From a checkpoint of a small image classifier: 11700 steps, held-out accuracy 91%.
Rows from block 4, named by matrix and row number. Rows with one number belong to one attention dimension. Each number is 128 + 24 x the weight over the matrix's rms, rounded and kept within 0 to 255. All counts start at 0. Numbers have three digits each.
# q: attention query (model.blocks.4.attn.q.weight, 192x192), inputs 0-95
# k: attention key (model.blocks.4.attn.k.weight, 192x192), inputs 0-95
q.61:136066089169092143125121146145135155130153147141149080129139164111175174165104137158122137094104113175157103154141124167130131064142141100113103102144132122121142113136122133157113148127151130157088107111155136075150096102093124140144118162141125124110163097139105142085091102121140090129
k.61:163080121145131116121117114087146124121155065111131132130114139181176133138140138146130105101144064136134137148167119108151127114140126100125143130178140178101092149111162127139116131105146112130140095126143145112092103125124108139137141151132169102136136135134145112131145138146079108130
q.62:103149136131140130118129122129122144088134089122140132161113173125113110077109153070158111154132084163147162132123132098085177108096173139160117119135108137142132082124149091105108171126138137091157156125144141171160143120138119172117104138121127149121140097132108125121107171165135137150
k.62:149150143109156043152130147149116096178086168156116119108101176158120114138178137123176117156133170101097140137165107151095136112116153130161125144133134106127145154097109109160181125199166131129128122131127121127075145109112112119110120138111134117122132165124145139124129132070150108142
q.63:097163155160158102083147152108093070115166121140173152108150136162125129120133139136098071104120117162103156127158101095112138090125134116138134090132150156108127109118143115104125098143122089151105146100127140116151131106135122104070111105176127149119142111097171104168105122149136141127
k.63:116102159126113123112094112161086105113104194104138131143107152141134133128101108146125111106100130101125153121114117133099129138116084130147131143114073105148140126106093083148078125117112161093144116118131145117117109136143150126138143124112136116121122145145143136138149126105116169149
q.64:157131142158083138144106120124107091148182128183109075135148109104095154103132120129096163125129102174153123150139092119099109151153161127095096140147113125206117166153132116105092130127088107150154164073099117123162120199129138105134170152121099115133071120141110139083093111107123141156
k.64:127064102157155115112149159134105194180142146122106121076110145139138167093097128094105107120116123162095135099150125079161155089126113154085119098166145117143062088135089098111102124105167119159104116158104113149096145139122099107156106133119173075139142157116135070125109123141109122162
q.65:093125081136126103161161173147089126110132129088101074143112131121147136133081115119131144162132141126156142137109124163136105131153149095188114141092144174142072155118120118151148143128073133142118095125140118109150125167116096106159110091126111155122123098112113120142156150107075095169
k.65:098119135090118169161141123078148155128127108071141151130129162124115172112125138137141147069130109135102128128127139132143153125172115123085129128114112139127116176156101129148115095103152113125122153153155141128124093130117089170105136144130152128125132109115119108119117156126160151094
q.66:152160150167140089132137100140155116123179120117119122120177119129100114109155101098123093122091109145135111192121132126135091117111096117085108120144130106108134106144146176141113081109094100107140117137159096121153159121140136100118138170095135125125131168089179087102160137138142113123
k.66:132154156138140084118112135150158143163152117092147154108131094118130102113101131104167135153127132074151111109126132106148136150126132143156124147104112109089117129149131154068142152105173114155136156106084120162140135113101112122152157140157103158107116137114169174118140102118117089102
q.67:120137085093144150166121148134137158120133124152118137090090115122123138137103160105118120155119089128132157107145137082122145110134120085120174156096109096125110148145125130109128150146162146108116120114130104139126129161148162132128098148121122124171117120163184152104135108141130137178
k.67:132145104133132104146089163108135119133109130124110121189136125136151138143145122126127147151103114082128116135172055127165057117141117145130143161117116102162140169140103101130127147120127134132123126137107136143126129114155109144123152117126144117112110111111129141129103105114168129161
q.68:125111145148168107106105141101167160083157099112135145169122153124169106093128092119161103123144136058114131140101107089123076129123107154089123170080089131125147102109156166155116094161101168127118169082114150124109136101130165109130109128135142147115141122160132143082113137144132118111
k.68:144127104157120144144166154173110119167121110127088117137120132153129174108168124116117137103115122117131138132155151124199119110120081140098108183108146125115116176065148129073104140143155113173119106137133141140143075123101148133139148113107171126097150141136134111168107108134112139149
q.69:114159147092142132086117163133119142108094112146132141143153102156127153133115138099136109096097155151115136131141115159125116111135088126148135132084164125123089135157133170098140116128119106114109138120114107145119122133107133087131154140114125118107158138119137102142133137171123167135
k.69:141065085129153151136135155100138110154097163146103134122094064159152094108114139122098134109172114147150134144081107124114122101109124149096116131179131149111137127109109130147180135136137067098164129106128152155115147108121109132121142122129120133124128119128140125119069133166126149159
q.70:141121109113103138137122120110137131157119117096118111166134096139106135132123114137131126147157140129091193094094174149088135133109143128126149156113122113078144150143099178164118145113144088140149155174117134091140137132131099121110127113131143114141151122154167139150118114113097099125
k.70:147145115172124140121146099144143124119134141122143162107142131116144133156115155098133128126144107141120133145135100147100152141104120081172138102139166117104091124145108134126117140121104111127132106115098088119112149137120127137197096104137167160142082117116125145105142145140145123133
q.71:150173167119129103153123161105118132092170113154149176192153103104104146137115156107129132152125159130108118141151118122126116109140150143138135149106155112071142070134159131126113112083161143125124155104106109094145132096120160104150119102123101103136096129148133172121152112163143121127
k.71:124143095149142186140118101124184144147103166112101130112110081098181142138158108151082148204120143153140144103117132157117118117112122114110095087115115105119141093109129154149124124125118114166130146135157119123106127111126143091147145082130178149087093129098118157172088141124165148130
q.72:147169131115083141161157154121134156123127125142124099136119181145121091123096121113140134089112100152110126169081157110133116146099116107144116143144069112142118098097163135157175119065106116111102101112110132166096148189117120152113126174164142140113140128131124135112152131142158136126
k.72:100134129156142097113134172121151158098184127135106184140160073136128123153111086113181094156173116107099112068163115127159097109157122137113108123102138114125098110067144090167111079123162089159132135192138090134089105145137154130115085089146131141124129120127154124175157125140148130138
q.73:138128144115122161116113107156152144109140110104116129157112171131123136166095090135162138115150103146157094108137104113092117105136153127109117118136157104106151133122127133132133146120104117113185089114111093113157141093153143125125135139144156155119133111110091107150125094134089131102
k.73:202102111094098162132163158171137090142127129127111191122109102127119128167134104157074109139124155152131153147120133117117124094112122110146116169155104121094140132126125150129137118140132137157091082091134098128136130106086114110157153106124115088139093153135161119164125090146155163140
q.74:129112110142124114151136087156108114138095123078135121154096151100104123130089131128130190129120108132096154156162122121157100143144180158115139092084077125138110101114107123188099085119153114125120132139128128126143076132108106130112101181135117118117150141096146154121159129129139106106
k.74:122136149122115088182114127109135162144163154157142101142078111090101116125096115112135117135166117129116098112126100094147110125133108158120148132154076123143103099123131101118112120111128162119123120104145148117107135138133137135139080143125108123133123136117105152125125171141153076102
q.75:088188144149200134121152158124129134101144102151137160138101135116137089134110142143097129123168109133168104118137107145125094126174154116129102127138168133140129131138116171116109163164116107133104067148172141106151161185143156142144104125156121166126139152148132102134144135149136111116
k.75:111102130106107121102099110148135161181128132117086129163177128159123121109135132140096162143134162124103137102087121105117112103109197106114151136150110131100148117150094136176150153143091127139130118100130134109117116144142083123137201059130156103118113104150134145142141112140155149149