{"arch": "vit", "model": "image classifier", "dataset": "microscope photos of single blood and bone marrow cells", "train_examples": 48542, "image_size": 32, "crop_scale_min": 1, "horizontal_flip": true, "translate": 0.06, "color_jitter": 0.1, "cutout": 0.25, "targets": ["cell type", "smear"], "num_classes": [17, 2], "norm": "layernorm", "norm_position": "res_post", "hidden_act": "swiglu", "mlp_ratio": 3, "head_dim": 16, "fused_qkv": false, "bias": "all", "qk_norm": false, "parallel_block": false, "inner_norm": true, "patch_size": [4, 4], "conv_stem": false, "layers": 8, "width": 192, "positions": "rope", "pooling": "class_token", "label_smoothing": 0.1, "loss": "cross_entropy", "init": "kaiming_normal", "optimizer": "muon", "muon_scale": "original", "learning_rate": 0.013, "momentum": 0.95, "nesterov": true, "orthogonalizer": "newton_schulz_5", "adamw_lr_other_params": 0.0017, "max_grad_norm": 0.5, "max_steps": 11700, "batch_size": 384, "epochs": 92.6, "lr_schedule": "cosine", "final_lr_fraction": 0.01, "warmup_steps": 350, "weight_decay": 0.07, "adamw_weight_decay_other_params": 0}
Rows from block 5 of a small image classifier, named by matrix and row number. Rows with one number belong to one neuron. Each number is 500 + 40 x the weight over its row's rms, rounded and kept within 0 to 999. All counts start at 0. Numbers have three digits each. After the name is the row's rms in percent of the matrix's.
After each neuron's rows are labels from the 100 images, of 14848, where the neuron reaches its largest size: "top examples" is what is common among them. Only what is clearly more common there than usual is listed. The data: microscope photos of single blood and bone marrow cells. In brackets: how many of the 100, against the usual share in percent.
# gate: MLP gate (model.blocks.5.mlp.gate.weight, 576x192), inputs 96-191
# fc1: MLP up (model.blocks.5.mlp.fc1.weight, 576x192), inputs 96-191
# fc2: MLP down (model.blocks.5.mlp.fc2.weight, 192x576, transposed), outputs 96-191

gate.22 161:562547478537486471542474548555518523521522454519522443447480506492498480486493475501490508467484513407467585486479514550461431509489495473500460463523508451538465491503562470455527398542517614401548486536471489467524549460509509529508503520510546499419520532553514419478515589478425447522
fc1.22 154:515534462509475484522542516490532506485504492531500535513486535517473516483596504492484452501523534463521513517448467466537458484459531546546458584458485505577489460492431474481463568533473548547555542530528492507533470559476476582452436418459507511470460553457418505516497458559539469546
fc2.22 152:524460435539434435532482521493500530461547489456520572551471478531494515492498468478435503489541428519456578536514527524449449502506427578453526504546520445436425428428459514469501500566472551491448549530523587558505480443487478531514539478502545494506519477501490478515552450462552522452
top examples: cell type: erythroblast (73 vs 14.3)

gate.474 147:541536479442520479453503528570466528431546505575584533588467441560560453435496494516472572524495541504485491448481578491451526471506426504472426470467469484450522501461518499492536555466444497427482497525568476465484455447502493581511538456508525495534481490539463518444437474584516490543
fc1.474 158:575527514504500516537507493528520546552460509535506491503486472495459501543486461471532511530523506449486508498530485576629480502558487495534422481487530524575471563521504449538542566519495538463498444534478548463507514464468440468508485454535522514543462490544537458471503420579483473474
fc2.474 143:543557478499538538542480514516448495480485474474500516464407556556527474451470534554523499446459472471487443505464501491511494509534465540507495523470490491446462415540409528492552480529534516457537560477549497482530492547474577513433513461526484445479439565507428490476494525506484467502
top examples: cell type: erythroblast (84 vs 14.3)

gate.122 013:525503468502519578460515534489461514519554499475496450482525499489513512532536476487481528522464465449462464487551513491438440455464412490480467552485513502525500493533505477528462483474517465474516497470532579502441538482455467463526481497565431533443512470505524436594486568465477459492
fc1.122 011:543570471491500538499542532500516499541555488494470447464528580493523528493558445489450505533517481481470505489518539487467451468426439501488515618524485467570526496548540460530418490506460485478494496472470562531386515477470486497520465487495479556460515446530575464543510557458507450471
fc2.122 014:547490579474520484569501468519496517468541498572496551509410477519493508516521567530490426536404563502478523503500472498516466527504544490446556508513512506579610488555485520536481506481415509510489485522471424510527576521541401442456497497402456543469477485476545513443514497482558548506
top examples: cell type: erythroblast (98 vs 14.3)

gate.151 120:492573501486512571504473487490445546518443478513408470583495520521515592449515500497538462445528514460426448515535533521490492476507438523526542567518583527569463492518557539513533524517465485493551558450521520475516447468494472570518483474476470495432522544457422568430521530486478457494
fc1.151 122:429491532472516501543517426558523456535542544431476550542505515491494533492549499499469502527472483476515471483546516489413414527519537493525531445489488473541471559493503488539480515445471438540471467491590480492482502498481491482466577578498428470451476506499489497543485447499486474518
fc2.151 113:441542480399513423539533486490461524481497625600576488505497572510556537454529543501506574434517440463531475460537510544494453539437495498491465584516486569566548470442519563474424505505501488498444473474476478507502430548499494463482561520468514447472503523490478507500512510497591476445
top examples: cell type: plasma cell (46 vs 3.6); cell type: eosinophil (32 vs 4.2)

gate.78 045:518407522533507447498440421472517530490505528538445419487482436523446540434473546577485508473542566487484506471456423495507416428463539551505494465556491456425521559520516468514519518433484484465548517477529480461450491538493502546517472481539444523518523521491525541508611529466440546509
fc1.78 047:464462454492545478524456493481468471529501554572521448515491470434440490448483532635435498543546557522538440530481504499519434541510564466541549417520525522461562436495458469507540451470472505565415554475517414560487497503556449452553512474582524517549483576516484487523552476475488562480
fc2.78 044:529511538497519478456455491521489456531521530581470591499493552519508503481506491515543476454523499503436437499440477495528410525436496510526526482504470456558527490438548551472543379532512507492516594506524563453557478496518534541503510502441427493533429557521458508459457527504505481496
top examples: cell type: plasma cell (54 vs 3.6)

gate.294 158:476459610485473489408458510496455502502480432434433528508458461493560500518440511509510567492544483457481499556504544568493439512541525506529544539510505532552473490524506533455528509467442460478585499561521438550494438506458476452486500500535535435548509488537504472486500551519495499530
fc1.294 161:533513531456471510575522487515485516520539491501585518499483544462477508463479565502517488498510477429530529481538497488570596511470490532468519504502440542508554526398515512457490469514388532567508505508462545456560517513543486540554562518515459499507451509514473436501541487493518471492
fc2.294 163:490431523494466555500503507496444468539438549489435488512503550476496501467464466491513483508519486510482492545633529483463527495523408521477430480543546481470447486514542511553533543515538497538404492477462460458515435585485457477534451460547533524535536497494525542497498574445454512530
top examples: cell type: plasma cell (86 vs 3.6)

gate.278 007:501405492498615433485534418489515494488523499517503540465463502494520485468539475569452479493466411497482483525545440545488488514485532503490493539467563515542492519520500499492518461534486494459451451462491541556508451506530475450484483532449510489440429508488477469502510484471498430518
fc1.278 006:492455448555574457482509438498541516504460522447504450508506486489536547469535485526451479486486403494480478532571429509536496501458575545443500554465520522496517514547499523489529555565519511470433458406468509578524462519494458460486465481413487463495442513489492476550494487477462444470
fc2.278 008:502547532494468482533500532500475514508541443567481461542509462479446502559486493442509489486537551434494503481471463520459450519511526489568482483517486446558502526467472517558494430530435489577489484568525421436503548525467439563558556492519479540523544472521424516467509485522555612477
top examples: cell type: erythroblast (34 vs 14.3)