From a checkpoint of a small image classifier.
Model: norm layernorm, width 192.
Training: muon at rate 0.013, 11700 steps, batches of 384, held-out accuracy 91%.
Data: trained on microscope photos of single blood and bone marrow cells, 48542 training examples, 92.6 epochs.
Rows from block 5 of a small image classifier, named by matrix and row number. Rows with one number belong to one neuron. Each number is 128 + 32 x the weight over its row's rms, rounded and kept within 0 to 255. All counts start at 0. Numbers have three digits each.
After each neuron's rows are labels from the 100 images, of 14848, where the neuron reaches its largest size: "patch colour" is the nearest of a few named colours to the mean colour under the peak. Only what is clearly more common there than usual is listed. The data: microscope photos of single blood and bone marrow cells.
# gate: MLP gate (model.blocks.5.mlp.gate.weight, 576x192), inputs 0-95
# fc1: MLP up (model.blocks.5.mlp.fc1.weight, 576x192), inputs 0-95
# fc2: MLP down (model.blocks.5.mlp.fc2.weight, 192x576, transposed), outputs 0-95

gate.40:175157167106119151146182111160139157154093139173121127087150149083089063109176167145170142177110124103157163122183145115111130153116083112123140129128095079140128161149131104085181103144151125148177108118124121169106156161119092163116169180186123140134122116154107165107185079125095109094
fc1.40:113149132174144179163137105177116143158132118108098152118115169091116043108145089106166108129131109139148113106152180118095184162120127092120123194129132132118130117139169130090119092091131093135099108175124110153088131103163131194201172110143107132066076126127164202129206082138143141157
fc2.40:156087136136130165144133162102159134090092108133117172147115135188131123082086124086099155191093101093106115139115086170148074114174085169160168039094095115132112147179122107113130162122152140131154090118166150100127121101150138111125088152137137154159122121183119122122087086187134111153
patch colour: white

gate.239:113137098121094062094178138078114194067106078154131101091152120141089190140154146098165092128124120154144125139173111115119141134138112168093190152090142149195127107178150163115187108195108111162110088179114144149062133117139135087154148139128124127121166106159162117154170144079184106163
fc1.239:147080085161094127180109160136190080167095150134187112141126131112160108113099104149119129156159110092127082163119174156103141122103101125111090147185106111106103151107160114129118149019166148125132166113160148116126141124109136136113088144107121138103102176103157164102083083111203150090
fc2.239:084148212123145068124129145186146176167129152143081092080113126143115116123183161106093154126123092138114106124127142121102140147115175125081057100134057162102118072177143092103141167173135051151122141113081148154108173146145143159189126108157165069158145103152110148123106157163068112166
patch colour: white

gate.334:159151156188150073154121152130159144099127147060132091162209107108081109095113160163118146124173145153151092041046160109115091130119143128140155124155117113101152128113138103091141139139077079140173125135102161097116173130159132163137102176095140086130154121143104099114096182100132174099
fc1.334:144135158147145113181146148109181143135107121134115054151192126107115071079154129181106136183132186114167132089132123104067113137087139125137147122156132076124149138088096121084114123129092087150168083127104141127105150137184172157155119094101138053088138135111162100107121220139101157136
fc2.334:094156141092145138142098114093134156131077095115126150097119210094164138061090126113079135113110130125110109140167125117076112146189098119130119145110144104125092175219104071091120135185140111128106169108104108141115116091140126152136094091118131134151118136151146153156165142114126136127
patch colour: white

gate.15:086116114158179135082137089113145102172140144177123124103129114101166114134111165106124110116151122111137142044121163114136128086161110187058128125116101129127105147148108122033155093120129060134129126151133121174194107166197133112123165133099144095138158093160059138114157125163121147089
fc1.15:094111038185236116089164087129145140138168124163091167080141114126132113113094127146093094118183119130148165094131146098117127081144121128123165124125082080084118044175117070106170125141106095140091142135104155138184108183189097122079113124106134100100147101173068114097154159141155130139
fc2.15:109185166089126119104052153150103164112166060184131113098151167069100130069124143124164184090100126118079123182160123113107172089156085152142114078123129150096155144178092138164135171181148104111083107109111117093091085105132138143134102087134137080168141196150135110129140137144107159068
patch colour: white

gate.523:137040134101161169157128136098146150127151081177132170165058153112138166108086156141095135111188070141076127146136125089169112130112100139139140143105159141136136186101177106107118142159112169067123124122192140071096121152192117178113138151129102159136122156136140201186099147081161171135
fc1.523:082212144119143097117140128195111023103102165122166129095143025139089093154173111116115085127155149121141110130127083144129102128127119094088114113182060099114120142124148141131106140168130046157134161168079130095075109125083091058127148113124120157130046096116093143155129104159098113121
fc2.523:160090164156154104104126128130172114121208100084110136207147165115125133109157124167067155075140086102127166111125139069137088181123130137126120137150172165106167140150204113145082128096142109047095160096228189123143099143143127174126068170183144163143181110157141121102131113160137153045
patch colour: pink

gate.352:125107157139065196116174120095175039169125129121097108209125097093133150101098047186177126162125116103077148105111101148116156120144126122154148174093134119124075125085124144106116118137180140148150092072147128166125091076102100108170112097132165125122134151157137183099162149130152117123
fc1.352:136140119127166146127118145154160088127127097203169128132073126185122096140189108134117112118090157190145163039146107091135117129143080168129044110078102180123114070148174124159106143135112187125115124140124127169134125154094153145158126176187159191119132095081158129127069130133133125146
fc2.352:149167077156101142156125116136103143171084152121098160079109148151153154126123101126129086176089140149131143137103099143134233142104109133094155115135160137130119119123156154106098088145070148166140117140107126170127161189100134134094173120054048107129144152168173124206112126169152169152
patch colour: white

gate.153:066177091096118141192109116118112105177120131120093082135093118100104091192127143102176150145177152110132083137049145140114095181142148126152095071135151120119096200169206125079150108176143134142127116105096053131169134100165096136083126143104159143157109087102145098159129083140092135059
fc1.153:141061112108080145113151148100152136119126143136157115130120140132204155178128115093114064102142126136063124127172098160137110069138156076126132158137060160149180179128122184134084169066091114161132189084123177113075121066130109141143139139142143112117146116122118107135112116146114105102
fc2.153:141125143118079100149042143179091155114131091143066089157215191122161091120141144165108102076163165173135108127146143200118128166109075150177126147096166207090133139135093077156153126128140156174138153090105183143157105131175158069158108143164121128126090103083131161127086107110128154116
patch colour: pink

gate.564:160145171162089104173132128141122162122188165131136087201153136108106139084145137154128130097119099188140177112128184082165129141142149200155117124126107090170131143130093091073152135158068128133120091090138095138146145137116115137086099159115133076163152174160122100153150109090127147126
fc1.564:105115063096144152109111144104130089153171135079111132121108166129148103119127178113135110181157122082090141138145125164133102102128122095106115113125120164154110086068177154147146196112152136084151138102152084105125092166127153146123129111123173171132137134074140113159161084135144145155
fc2.564:109167092154135168159076153101102122098127049170125133109123162076112089097101154119091167147098074126069088124129138164113155081142092135148099058111099151101179130199103168050153165141128093117136151156106148114128069101150130143145105147133173070124103137104112152132100130075143171117
patch colour: white